From a checkpoint of a small image captioner.
Model: 64-pixel images, encoder arch vit, encoder activation swiglu, encoder num experts 4, encoder patch size [8, 8], encoder layers 12, encoder width 160, decoder width 256, decoder activation silu.
Training: muon at rate 0.038, 3400 steps.
Rows from block 6 of the text decoder of a small image captioner, named by matrix and row number. Rows with one number belong to one neuron. Each number is 200 + 20 x the weight over its row's rms, rounded and kept within 0 to 999. All counts start at 0.
Before each neuron's rows are labels from the 100 texts, of 14976, where the neuron reaches its highest value: "tokens" is the input token at the peak. Only what is clearly more common there than usual is listed. The data: photos of plants and fungi (iNaturalist). In brackets: how many of the 100.
# fc1: MLP up (decoder.blocks.6.mlp.fc1.weight, 1536x256), inputs 192-255
# fc2: MLP down (decoder.blocks.6.mlp.fc2.weight, 256x1536, transposed), outputs 192-255

tokens: "order" (100)
fc1.284,218,228,210,188,204,184,208,181,204,214,203,189,204,222,214,217,185,158,196,220,204,177,187,212,193,192,213,246,209,179,151,253,207,189,171,187,217,223,239,223,207,140,209,197,198,173,201,194,192,200,147,197,174,214,205,213,224,188,194,201,195,213,204,166
fc2.284,207,229,233,203,220,174,220,168,199,191,173,191,230,219,210,203,195,188,185,166,198,204,195,192,222,224,186,220,198,225,187,231,196,216,153,207,228,160,207,203,191,182,204,198,215,197,229,192,221,195,157,201,191,209,178,204,226,225,194,219,211,220,198,176

tokens: "order" (99)
fc1.185,214,196,182,193,201,239,230,195,228,186,224,201,224,240,233,220,166,177,195,230,199,208,217,203,243,162,229,209,194,198,193,211,194,193,211,177,215,176,200,184,174,196,208,199,216,173,236,193,182,189,210,205,215,195,186,174,201,201,212,192,225,227,212,205
fc2.185,192,163,219,175,199,211,201,181,196,162,224,187,225,194,212,162,166,211,203,235,196,209,186,179,221,219,194,176,213,200,184,226,211,212,205,212,219,183,219,199,190,208,192,170,206,185,218,186,217,210,159,176,189,177,179,192,230,192,170,215,204,180,192,191

tokens: "order" (55); "lamium" (22); "brown" (7)
fc1.461,207,186,179,172,208,213,203,242,226,194,212,196,183,172,180,193,227,183,207,186,209,180,181,173,254,201,196,193,217,215,177,212,195,245,214,161,206,221,188,192,220,198,199,158,157,190,183,198,201,173,173,186,206,222,178,219,193,186,221,222,186,200,191,178
fc2.461,183,267,207,151,163,183,215,228,222,210,201,207,177,202,193,201,207,204,210,208,179,206,190,195,228,235,206,181,209,180,166,219,218,222,215,185,220,187,225,183,183,208,190,170,171,196,204,196,207,172,192,227,218,214,203,188,204,202,199,234,193,164,201,207

tokens: "family" (45); "hairy" (36); "garden" (7)
fc1.303,177,179,220,174,191,219,204,207,190,196,201,207,161,230,214,208,216,179,206,219,167,184,205,204,212,198,171,178,176,206,175,218,158,200,205,235,191,246,213,238,225,221,229,211,243,199,189,192,165,172,213,195,196,205,205,179,201,194,239,198,216,210,190,183
fc2.303,211,173,217,186,189,204,177,166,221,191,193,210,186,203,170,240,218,174,225,205,173,210,228,204,204,217,189,237,200,191,219,215,166,187,184,199,212,180,235,188,213,210,204,208,191,195,201,187,153,186,169,196,204,196,195,195,230,187,212,227,190,195,182,159

tokens: "wild" (100)
fc1.248,203,187,241,205,206,213,192,180,221,215,191,215,182,205,203,189,205,203,205,221,181,222,186,201,191,224,185,155,198,210,179,187,219,226,202,181,164,180,189,164,214,184,222,167,208,210,226,183,193,193,209,185,168,190,198,215,221,185,202,205,230,204,205,210
fc2.248,242,195,212,184,206,178,202,207,188,218,205,203,230,206,225,199,226,194,206,172,204,236,208,212,193,197,186,188,195,222,196,190,214,209,195,183,213,174,211,200,200,179,187,193,223,223,233,194,205,184,196,211,167,169,231,206,226,219,223,205,235,193,189,216

tokens: "skunk" (50); "family" (20); "deer" (13); "ostrich" (12)
fc1.114,164,218,207,187,190,167,223,186,231,192,238,230,189,195,211,176,204,153,163,206,184,200,184,214,217,233,212,182,164,236,197,181,171,185,183,225,234,243,173,188,201,150,184,187,183,191,193,204,194,179,183,202,244,188,215,209,197,200,206,187,205,239,226,177
fc2.114,185,173,169,217,180,232,199,183,211,186,192,230,180,199,225,221,210,196,199,176,211,170,193,185,185,202,221,198,173,239,191,217,156,186,200,188,196,201,176,206,194,184,188,172,203,174,219,151,181,192,206,196,225,192,202,237,243,220,203,188,212,205,198,183

tokens: "family" (97)
fc1.372,211,193,196,209,230,198,197,229,223,213,179,231,181,188,198,240,206,171,187,155,220,208,205,192,193,185,221,235,232,191,175,177,215,217,171,171,207,219,232,184,211,194,182,164,192,199,184,182,209,199,193,198,197,213,185,241,201,192,220,201,177,188,186,189
fc2.372,210,200,199,178,251,227,210,228,205,266,212,178,181,213,192,212,161,221,180,215,222,176,231,174,148,187,218,194,221,179,221,209,160,203,202,216,213,204,251,229,189,194,196,216,204,201,201,180,201,217,196,201,185,172,197,172,226,188,191,213,215,208,210,187

tokens: "family" (60); "-" (15); "claytonia" (9)
fc1.329,195,211,174,201,199,187,182,186,192,223,171,199,208,190,217,167,195,182,189,209,198,162,188,170,213,197,230,202,196,201,211,160,206,220,221,185,194,198,221,233,257,223,195,196,203,201,162,177,215,212,189,187,190,207,201,184,212,192,185,171,184,187,191,223
fc2.329,189,205,194,178,206,159,183,222,221,202,235,238,215,188,225,218,197,179,161,184,193,179,200,213,199,211,222,206,184,203,183,189,223,240,209,226,185,211,194,181,251,194,167,195,222,180,192,193,222,216,187,201,171,197,202,165,212,199,161,200,188,227,183,218

tokens: "skunk" (50); "butterfly" (38); "swamp" (12)
fc1.357,181,183,203,189,188,170,180,239,226,181,213,211,175,231,240,185,192,183,212,178,198,213,180,231,218,222,200,232,242,191,187,195,192,140,188,202,186,164,181,180,226,167,165,193,221,186,201,197,193,201,192,188,212,189,238,220,163,222,203,201,179,203,167,202
fc2.357,187,198,193,217,188,182,200,219,218,168,183,235,195,188,207,184,197,184,217,183,210,179,178,211,179,202,215,207,220,204,182,206,193,245,174,192,210,211,158,185,211,225,199,196,202,195,195,209,224,188,211,177,222,168,209,191,189,209,193,224,217,192,210,204

tokens: "lawyer's" (34); "silene" (20); "sea" (18); "hairy" (8)
fc1.370,233,226,194,182,167,196,222,191,206,215,186,213,175,185,172,190,231,219,193,185,195,216,190,244,177,226,174,206,189,217,209,201,174,185,217,203,189,189,225,220,203,240,183,193,194,216,185,196,158,188,200,224,223,192,210,177,202,246,215,222,220,174,208,176
fc2.370,226,211,208,198,222,229,224,187,168,200,199,231,205,183,198,210,212,200,187,189,179,185,221,192,173,207,166,225,203,197,210,202,232,201,218,205,175,189,213,194,190,195,222,199,236,193,209,175,184,213,206,200,223,182,197,215,195,182,217,220,207,209,140,227

tokens: "(" (92); "veronica" (7)
fc1.294,187,177,180,227,230,196,225,192,199,194,205,198,170,195,160,207,182,229,237,209,204,183,207,187,175,209,195,225,195,225,186,203,197,201,193,199,214,202,205,223,188,192,206,211,219,221,206,220,202,203,200,179,212,193,213,199,220,185,212,158,206,193,192,196
fc2.294,163,195,223,234,181,199,200,226,215,223,191,185,171,202,179,212,193,211,223,220,212,187,187,180,170,221,222,204,209,229,212,220,199,210,198,195,221,185,225,219,159,207,207,174,170,230,218,191,198,199,224,194,187,187,207,227,195,197,187,184,194,164,175,166

tokens: "maidenhair" (30); "ebony" (26); "cow" (22); "-" (13)
fc1.436,199,215,201,174,203,170,196,205,185,194,192,206,231,201,202,195,170,171,199,162,220,209,206,202,199,232,206,200,247,187,226,213,201,213,187,196,210,211,178,204,200,193,203,201,204,180,192,201,201,197,221,236,201,182,185,239,204,208,173,203,201,193,177,214
fc2.436,189,184,224,166,192,206,193,179,211,216,168,233,213,183,217,203,220,192,197,182,231,224,175,237,204,206,199,194,223,188,193,210,207,185,231,213,181,200,168,153,225,218,174,168,214,169,190,191,209,176,194,184,197,187,186,209,210,224,244,187,201,207,229,197

tokens: "skunk" (50); "-" (18); "chicken" (16)
fc1.552,204,201,161,172,225,202,184,233,219,212,225,217,198,173,202,163,211,194,191,186,207,181,205,220,200,188,214,170,215,227,195,215,206,193,161,191,206,209,220,206,200,162,178,176,197,174,211,192,190,215,197,206,236,206,192,217,190,200,208,186,213,227,206,207
fc2.552,197,209,188,193,210,219,186,191,198,203,187,223,183,215,211,204,173,179,187,194,184,176,206,222,202,196,217,240,170,225,183,179,225,217,173,174,189,207,207,184,188,184,199,184,181,203,188,227,231,203,193,188,222,191,178,252,200,194,217,202,210,194,230,230

tokens: "english" (34); "dame's" (20); "oregon" (9); "evening" (7)
fc1.732,186,205,197,177,200,181,217,187,272,181,202,188,198,201,183,201,224,194,222,181,201,193,214,235,196,202,194,190,184,175,190,202,209,196,200,205,215,206,208,213,224,225,199,193,224,201,171,210,222,197,208,189,168,174,163,180,224,186,179,212,213,230,193,210
fc2.732,220,220,203,234,234,214,219,210,193,190,213,193,212,211,178,167,234,197,203,150,254,201,163,197,210,229,193,160,207,212,225,203,184,190,208,187,182,221,187,210,216,161,236,170,188,196,218,179,160,193,166,204,193,189,222,181,193,191,182,226,198,208,194,198

tokens: "english" (41); "red" (15); "white" (11); "-" (10)
fc1.395,194,169,207,226,217,231,186,239,206,204,196,209,193,203,179,189,172,200,180,192,213,208,236,197,211,187,220,221,210,232,171,186,192,223,210,252,209,235,180,140,231,183,198,188,202,241,229,175,180,221,173,205,190,175,219,239,222,224,214,213,232,169,197,201
fc2.395,215,211,236,214,201,184,194,188,174,198,197,211,192,221,224,153,211,227,238,209,170,188,197,190,170,205,240,226,197,170,217,220,210,238,201,188,193,195,212,186,188,200,192,211,176,193,221,168,220,199,204,213,197,212,209,196,216,222,197,235,175,207,202,215

tokens: "-" (48); "clubmoss" (18); "clover" (16); "lady's" (14)
fc1.545,179,196,218,199,206,197,211,189,208,208,198,170,188,223,167,235,194,202,188,225,180,182,206,190,171,225,193,206,223,220,183,195,172,179,214,216,191,194,198,199,216,182,218,243,208,183,223,221,223,202,187,168,164,198,211,246,211,210,212,199,213,173,211,177
fc2.545,189,173,193,214,237,214,193,249,187,194,185,186,191,227,206,228,192,176,216,193,197,179,200,194,209,216,134,205,198,232,227,179,234,181,215,164,200,188,184,222,206,197,211,206,155,179,206,193,240,240,218,214,213,190,213,197,200,221,216,192,158,209,213,187

tokens: "," (74); "-" (18)
fc1.648,180,170,150,187,212,200,217,189,182,188,147,203,209,218,201,184,232,192,235,225,182,193,185,213,181,227,187,232,195,186,202,185,194,159,215,198,195,205,187,225,209,187,207,199,169,207,201,196,212,218,194,201,196,201,187,184,195,212,198,192,175,195,213,181
fc2.648,185,227,232,179,198,185,204,196,209,174,198,176,180,181,208,175,227,224,216,216,217,207,203,188,185,207,185,178,192,178,186,211,204,175,165,187,201,152,189,171,198,186,164,201,177,211,196,208,184,226,205,220,186,195,211,178,164,226,176,180,215,186,184,197

tokens: "<end>" (49); "order" (30)
fc1.593,197,184,166,187,196,167,202,182,181,218,207,205,184,221,212,178,233,199,184,209,206,256,205,191,179,170,180,189,184,213,215,205,230,224,193,200,211,199,228,210,176,226,227,228,177,190,182,207,186,218,196,181,209,189,142,212,199,183,185,218,186,223,207,206
fc2.593,177,184,210,207,180,228,228,201,216,174,191,202,193,226,219,205,204,182,196,170,185,208,214,186,216,160,177,218,185,211,213,202,182,173,206,174,190,164,185,220,195,175,223,213,202,161,213,216,155,240,191,199,192,217,189,231,215,215,151,197,222,212,209,225

tokens: "-" (50); "dooryard" (15); "ebony" (13)
fc1.694,232,211,198,177,192,224,182,193,185,210,209,227,169,223,203,176,220,256,194,177,224,218,200,207,198,191,177,188,183,201,206,176,195,192,228,237,214,213,185,177,229,207,149,180,229,208,200,197,191,177,203,180,176,203,181,201,182,246,180,194,195,203,232,184
fc2.694,202,227,197,192,206,203,205,215,178,214,193,223,189,235,173,204,235,187,171,209,200,213,173,220,215,210,203,188,217,196,177,196,195,175,214,168,209,222,203,181,185,211,215,156,215,221,166,202,221,202,205,156,216,180,181,182,211,218,201,172,192,186,214,196

tokens: "order" (31); "st" (15); "liliales" (14); "wild" (9)
fc1.727,207,219,220,183,216,201,231,215,227,181,196,211,193,231,163,236,198,163,223,222,214,196,175,201,189,206,237,174,196,191,236,182,210,212,195,188,173,191,196,183,180,219,189,197,176,196,184,183,207,189,215,187,222,194,207,216,178,189,202,170,176,213,182,204
fc2.727,190,228,183,154,187,203,194,222,204,206,228,176,240,174,209,189,219,226,228,194,228,189,206,167,194,219,200,197,196,172,185,211,183,212,194,206,196,182,199,179,187,186,256,221,190,174,192,181,197,193,195,178,195,155,198,231,196,182,193,224,169,194,233,173

tokens: "family" (31); "(" (30); "order" (24); "rumex" (7)
fc1.405,169,238,231,211,243,182,211,160,193,240,206,175,201,182,204,193,205,220,190,231,189,199,186,216,210,167,229,197,189,177,208,230,248,210,214,192,224,165,231,194,192,191,222,177,194,208,213,174,222,208,197,202,228,209,211,211,191,196,196,202,213,195,212,166
fc2.405,169,223,192,204,184,197,212,230,210,212,194,197,156,192,171,186,169,218,197,227,200,191,195,202,176,199,202,187,176,193,224,173,233,228,223,201,206,198,218,220,168,202,209,187,231,198,213,176,201,176,225,184,227,228,187,187,225,241,226,193,201,210,190,211

tokens: "(" (97)
fc1.359,202,194,142,221,171,225,182,163,223,185,209,190,177,199,196,228,248,231,160,192,195,214,188,189,227,197,188,168,213,202,196,216,184,190,200,242,172,213,219,176,212,219,187,193,237,189,182,212,221,190,234,235,224,168,194,189,188,208,203,214,163,213,183,184
fc2.359,214,185,204,202,211,212,200,199,233,192,192,167,175,193,195,187,220,225,224,199,200,174,193,161,211,175,219,165,179,177,220,201,169,203,192,214,184,195,225,216,206,219,211,170,210,184,167,209,206,238,222,215,209,174,185,219,228,173,198,191,218,232,180,204

tokens: "order" (100)
fc1.211,235,228,163,203,182,180,220,225,195,218,176,195,206,172,217,204,202,217,180,214,218,190,189,195,178,226,252,249,198,214,171,186,221,167,210,197,188,222,206,173,223,203,193,223,207,192,191,177,166,224,156,183,189,185,190,196,186,192,181,208,216,199,184,212
fc2.211,215,187,211,189,208,196,175,238,202,214,198,192,180,202,157,180,193,187,172,201,221,212,213,187,203,195,232,210,209,215,180,202,188,197,224,223,195,242,209,234,222,187,200,222,199,186,180,176,227,203,175,182,174,212,172,213,176,175,176,224,226,200,209,174

tokens: "english" (41); "(" (33); "dipterostemon" (7)
fc1.508,168,187,211,236,169,195,223,208,216,183,180,206,189,191,172,182,177,206,154,232,184,214,219,246,192,188,251,207,195,218,216,201,213,231,198,206,237,196,170,215,227,193,228,183,212,191,212,204,175,189,202,215,189,189,173,189,205,178,200,229,199,188,221,221
fc2.508,203,172,228,218,204,152,226,227,178,230,230,211,182,218,230,184,199,219,145,194,205,206,182,189,222,218,168,208,196,195,214,214,193,210,205,202,160,207,172,207,205,234,218,213,232,191,219,198,193,197,193,186,180,228,173,202,173,192,176,216,150,217,199,196

tokens: "annual" (56); "butterfly" (42)
fc1.717,222,194,216,228,203,205,210,211,182,172,217,198,173,186,224,210,213,188,166,177,184,225,226,200,165,202,214,224,199,230,198,200,174,190,199,218,200,200,193,202,182,227,191,179,219,184,211,182,199,223,184,215,219,202,213,215,194,178,211,231,184,194,194,200
fc2.717,208,178,181,237,176,177,221,213,206,184,216,237,169,203,203,194,215,228,224,167,209,242,206,222,186,176,197,215,197,228,200,181,185,210,182,216,200,182,213,185,186,196,161,186,187,193,183,203,215,219,216,240,200,190,245,213,189,164,198,205,192,194,209,186

tokens: "," (100)
fc1.93,193,167,198,189,211,223,154,180,203,194,200,198,183,206,207,226,236,219,209,231,205,169,237,191,179,187,222,197,201,222,186,191,167,247,202,205,203,189,169,206,197,224,216,190,224,228,168,230,214,221,211,202,200,198,179,172,196,196,189,241,184,200,214,196
fc2.93,208,196,195,166,225,236,187,195,189,214,204,151,192,231,213,214,227,171,193,225,206,210,187,179,201,203,164,204,175,188,171,199,217,199,196,199,178,246,210,190,222,207,230,224,241,224,186,196,214,161,214,213,162,204,178,196,178,202,186,207,207,217,248,210

tokens: "family" (31); "(" (29); "stonewall" (22)
fc1.314,202,204,173,202,197,232,196,197,222,191,197,181,204,195,217,215,192,221,219,199,180,194,220,179,201,221,204,207,182,209,196,166,196,204,214,193,193,187,215,189,203,219,204,183,187,208,216,171,222,204,206,175,180,175,225,200,204,175,167,192,195,217,181,215
fc2.314,229,188,249,199,182,214,211,208,178,205,194,173,170,227,200,201,180,200,182,193,203,201,208,171,181,206,205,207,197,193,220,156,224,216,197,217,191,188,203,229,222,242,203,181,209,188,182,169,192,207,177,226,232,216,174,181,222,199,210,211,190,218,204,199

tokens: "<end>" (30); "apiaceae" (17); "asparagaceae" (9); "pontederiaceae" (8)
fc1.407,219,214,198,159,200,184,205,195,230,183,201,177,210,199,196,184,184,172,206,184,219,181,214,186,185,205,228,197,201,150,214,221,192,198,222,185,220,156,222,198,205,209,179,205,184,165,234,192,230,194,228,158,219,223,207,244,198,203,179,223,173,175,190,193
fc2.407,210,183,218,200,182,198,178,233,204,203,199,203,233,235,194,232,187,214,230,216,189,205,191,171,210,202,198,207,208,193,207,189,198,184,203,217,190,209,198,225,248,209,168,204,207,203,241,198,213,200,199,197,195,188,197,199,177,200,186,208,225,203,193,186

tokens: "," (100)
fc1.228,231,209,160,200,227,195,238,210,200,201,200,214,212,195,225,192,192,188,210,223,194,218,234,220,178,224,173,171,203,198,182,191,180,228,223,232,201,175,190,198,199,160,242,178,191,231,177,234,183,188,189,212,204,201,187,191,222,218,207,173,163,189,234,194
fc2.228,218,230,192,212,183,198,225,198,186,194,213,189,228,165,201,190,212,200,162,247,209,177,195,216,175,187,213,164,203,227,194,201,193,174,181,223,221,170,174,210,209,183,191,193,208,209,202,229,214,200,163,211,205,211,222,187,204,239,209,207,164,153,214,227

tokens: "annual" (56); "(" (33)
fc1.307,195,199,177,226,167,194,215,174,184,231,223,188,152,199,206,194,214,217,216,215,190,213,208,234,201,198,188,177,166,212,203,227,212,216,180,219,168,223,240,177,185,236,206,212,209,202,185,199,170,219,163,199,213,225,200,224,226,177,197,190,163,189,232,223
fc2.307,196,184,225,192,142,220,192,174,225,205,208,222,160,233,186,200,189,217,215,200,185,218,185,200,168,187,218,199,136,205,229,206,176,189,178,205,197,196,215,222,213,226,211,200,204,206,243,218,186,233,155,227,206,199,190,178,215,154,190,222,206,193,214,170

tokens: "skunk" (50); "(" (50)
fc1.465,169,234,177,145,198,208,198,223,202,224,257,239,223,232,184,209,187,179,201,207,188,192,197,223,232,195,213,183,186,200,180,214,184,191,155,181,224,194,174,199,241,185,188,183,227,178,176,192,202,192,209,184,185,223,203,186,239,193,215,178,195,231,191,200
fc2.465,192,223,187,196,183,244,188,204,195,185,215,249,215,194,198,227,170,174,192,218,188,185,191,210,191,190,229,205,190,225,186,190,192,201,154,189,211,187,184,206,196,213,177,208,235,172,207,187,211,181,209,184,185,196,222,204,229,188,182,201,216,184,202,201

tokens: "major" (19); "cracca" (18); "vulgare" (16); "arvensis" (14)
fc1.208,219,182,210,206,207,174,163,212,215,209,170,191,200,199,181,194,175,217,234,199,216,188,177,255,203,228,162,221,189,182,200,199,201,206,208,189,201,215,190,169,234,216,183,220,202,193,199,189,196,183,184,166,190,190,224,207,193,213,179,176,213,219,192,206
fc2.208,205,225,181,208,189,212,192,188,171,193,197,198,184,193,184,204,222,199,220,220,205,197,226,211,267,126,186,182,226,217,228,214,172,204,204,241,207,224,258,211,203,184,182,189,178,172,218,179,199,213,213,229,195,189,219,176,190,184,208,226,187,225,221,223

tokens: "skunk" (50); "(" (41)
fc1.718,170,196,165,204,189,161,197,178,235,194,209,216,167,207,203,237,179,181,218,194,189,189,192,239,222,210,205,181,178,197,194,231,203,197,208,202,217,231,188,201,189,210,233,202,183,224,233,186,186,204,197,212,222,220,197,246,203,194,238,182,166,188,207,187
fc2.718,178,199,177,196,156,193,198,213,224,216,193,238,166,215,216,213,177,185,213,215,169,169,192,211,227,201,207,194,192,212,186,195,167,170,218,207,206,183,192,192,180,187,191,208,198,198,232,217,215,187,210,179,211,191,193,216,233,190,235,178,180,170,212,210

tokens: "," (100)
fc1.194,182,216,191,209,180,171,206,206,189,177,157,201,213,185,216,197,189,212,187,167,200,207,219,213,192,185,169,167,162,193,185,219,166,218,221,176,220,222,190,187,223,219,207,183,195,223,169,229,160,178,178,184,178,180,191,227,216,234,181,210,193,212,196,233
fc2.194,202,226,204,226,177,214,228,190,190,218,192,205,223,182,193,201,193,204,209,190,208,212,221,171,203,197,217,177,187,164,194,220,180,208,204,211,213,227,202,180,228,206,213,224,196,192,195,216,193,190,176,201,212,202,197,254,196,173,179,206,218,185,182,200

tokens: "<end>" (39); "-" (31); "rhytismataceae" (20)
fc1.469,207,196,154,209,219,244,223,216,220,218,194,199,211,188,194,192,171,203,200,204,209,210,185,223,203,227,201,182,216,206,190,200,199,203,181,207,205,192,222,192,196,195,182,229,221,183,198,208,196,191,213,169,199,218,218,192,175,190,208,211,214,185,199,204
fc2.469,206,235,156,224,176,218,242,192,175,229,204,209,169,185,213,187,169,245,213,190,239,209,195,217,210,196,216,173,188,225,190,227,144,226,204,186,198,220,199,201,183,205,262,170,197,188,206,186,193,181,202,218,200,204,257,159,169,209,188,221,201,160,214,203

tokens: "black" (100)
fc1.246,198,181,203,204,183,176,237,220,227,236,165,223,208,194,199,218,203,229,191,218,208,209,253,210,186,187,189,221,200,192,203,192,176,164,180,185,172,178,192,205,195,179,220,177,186,184,194,208,214,228,186,179,238,203,202,188,207,176,208,182,199,180,189,199
fc2.246,185,193,183,201,157,188,208,183,209,227,193,193,209,191,163,199,179,188,212,205,171,220,234,201,213,192,187,197,205,212,185,238,207,237,160,173,197,205,187,208,240,242,221,183,168,202,194,184,231,186,209,201,209,203,216,174,213,228,194,205,193,180,188,191

tokens: "monotropa" (26); "cardamine" (24); "(" (18); "lobelia" (10)
fc1.535,209,199,190,256,213,165,209,167,234,185,232,221,196,199,191,214,173,194,196,201,219,180,192,188,200,182,233,197,220,200,220,235,205,161,196,175,201,225,186,187,176,173,199,187,183,203,204,244,199,181,192,212,225,207,201,198,203,229,209,229,245,222,188,222
fc2.535,258,193,204,208,169,188,197,171,219,202,239,214,164,233,161,198,220,209,222,196,194,183,195,179,231,196,228,212,199,169,202,189,188,207,213,210,206,178,181,238,152,191,201,193,222,224,195,245,155,233,207,197,220,192,189,185,230,235,173,168,247,211,201,194

tokens: "order" (100)
fc1.145,235,200,221,196,194,183,205,187,185,211,203,189,259,212,210,210,225,207,193,175,199,187,215,222,216,250,239,217,211,209,214,197,187,192,210,174,170,238,217,194,199,194,235,190,191,162,219,191,189,214,202,198,192,186,214,238,187,193,210,211,187,135,183,194
fc2.145,230,177,184,207,197,178,185,207,212,227,225,174,203,234,217,196,173,201,178,214,198,181,214,185,196,237,226,203,226,182,199,202,211,183,188,164,181,191,216,198,188,203,185,204,179,169,191,172,225,215,211,188,211,224,198,217,167,164,164,215,182,213,194,199

tokens: "black" (99)
fc1.709,210,181,182,180,193,176,231,190,189,219,215,231,202,186,240,214,197,216,180,174,204,198,225,212,199,196,175,214,223,177,171,195,222,184,178,184,173,188,205,229,209,241,211,205,200,193,184,216,215,192,221,202,220,230,224,235,190,183,205,159,193,189,197,207
fc2.709,180,196,223,184,184,179,241,198,204,216,178,199,210,181,189,191,163,230,218,203,178,193,221,207,193,170,216,226,216,166,193,157,233,228,196,182,199,206,200,205,209,207,224,212,151,222,196,211,192,232,217,182,242,212,193,201,168,186,191,172,222,204,230,207

tokens: "order" (97)
fc1.232,233,201,184,224,201,225,211,184,187,169,222,202,190,201,201,212,218,186,220,252,207,214,237,225,191,169,191,191,221,198,185,194,204,192,175,196,203,186,220,190,221,197,200,213,230,218,235,202,179,169,224,192,227,247,211,208,208,205,211,175,172,185,173,192
fc2.232,202,170,192,195,187,212,193,192,178,187,181,198,209,176,200,239,208,179,169,211,212,218,230,188,190,190,175,212,207,186,173,175,204,205,222,193,183,191,231,207,194,169,195,203,215,209,170,173,228,211,207,187,183,212,217,177,204,231,216,172,174,202,190,173

tokens: "wild" (86)
fc1.281,222,164,204,212,184,218,218,193,175,199,186,199,221,161,238,174,217,201,165,218,173,192,152,201,172,208,218,184,206,211,181,206,199,216,160,190,185,214,196,179,218,198,186,189,202,214,184,216,166,229,180,200,202,180,231,204,212,197,180,237,217,217,197,219
fc2.281,222,182,243,178,229,168,197,206,211,192,215,210,206,221,193,206,204,177,218,202,191,207,214,188,195,213,188,185,173,219,230,205,191,234,219,181,189,207,262,177,220,216,213,204,171,212,203,204,184,173,199,218,189,205,216,209,239,211,218,181,222,168,169,221

tokens: "-" (27); "rumex" (26); "hedge" (25); "shaped" (9)
fc1.247,201,204,180,205,190,227,206,221,195,205,163,187,216,186,174,185,257,185,206,202,249,218,219,189,187,182,237,187,199,214,239,163,215,231,201,221,186,211,228,207,211,176,180,222,210,177,201,209,196,174,185,190,192,198,215,184,225,194,219,204,176,199,224,192
fc2.247,195,196,192,183,188,245,203,208,182,230,201,190,171,183,217,187,233,196,161,210,213,160,202,199,176,167,215,236,188,191,193,211,212,223,220,186,211,228,224,181,193,204,204,230,221,213,203,207,158,219,201,191,195,207,189,207,198,239,194,213,208,197,172,189

tokens: "tortula" (26); "cordyline" (21); "arisaema" (17); "-" (12)
fc1.633,222,208,235,178,199,192,231,185,186,183,197,211,222,185,182,193,219,179,194,214,232,189,197,239,239,167,188,208,182,221,203,199,192,182,238,174,196,220,221,213,227,198,201,216,193,217,211,221,158,213,211,220,200,222,228,214,229,204,163,222,176,188,207,174
fc2.633,216,183,198,205,171,223,203,223,178,216,209,175,244,202,202,216,238,170,198,207,191,187,190,217,205,193,181,188,177,211,207,220,172,207,206,199,196,198,233,211,195,186,184,200,212,200,220,200,214,260,183,194,180,209,197,221,193,207,215,180,225,190,215,195

tokens: "," (100)
fc1.300,191,191,240,210,178,200,189,193,216,175,174,192,215,181,203,151,194,182,200,184,189,210,191,200,209,188,174,207,205,169,199,222,167,211,217,215,206,215,201,171,191,212,179,195,207,198,220,210,179,237,198,210,172,168,222,233,209,203,190,213,200,223,193,217
fc2.300,198,211,213,213,178,217,213,194,209,170,160,170,218,173,200,179,207,199,201,160,192,217,191,196,203,203,181,224,189,195,193,243,175,195,208,238,202,221,195,162,233,240,220,192,196,221,215,226,192,216,216,219,202,203,190,220,175,184,176,216,222,232,194,240

tokens: "black" (84); "(" (16)
fc1.763,211,202,179,213,193,171,256,194,201,210,231,191,209,163,193,207,214,195,212,199,183,210,249,210,219,191,223,190,193,204,198,194,188,215,202,196,195,212,170,222,227,181,205,199,217,204,208,230,182,210,194,215,216,209,192,206,183,169,157,210,210,191,206,203
fc2.763,191,178,169,219,188,183,219,205,204,204,173,199,220,182,210,199,197,210,169,214,212,189,244,200,210,195,173,206,183,222,179,184,221,192,181,214,206,202,187,191,236,222,198,205,184,190,195,197,237,210,191,185,207,214,234,203,195,193,183,154,194,177,191,225

tokens: "-" (36); "(" (27); "cactaceae" (11)
fc1.169,195,182,200,177,172,172,203,201,194,241,204,210,207,218,201,236,207,211,226,233,193,230,174,196,201,232,173,211,208,195,196,176,188,181,195,160,173,191,203,203,176,201,200,206,196,165,197,170,186,179,192,213,208,224,219,195,191,201,183,170,195,183,209,216
fc2.169,234,216,206,211,241,217,193,186,189,212,248,160,216,189,189,221,220,228,191,220,206,186,203,179,237,217,199,212,236,201,182,194,205,172,247,182,187,195,188,184,193,180,232,226,177,200,185,188,192,194,233,195,228,218,187,192,211,217,204,215,163,189,198,231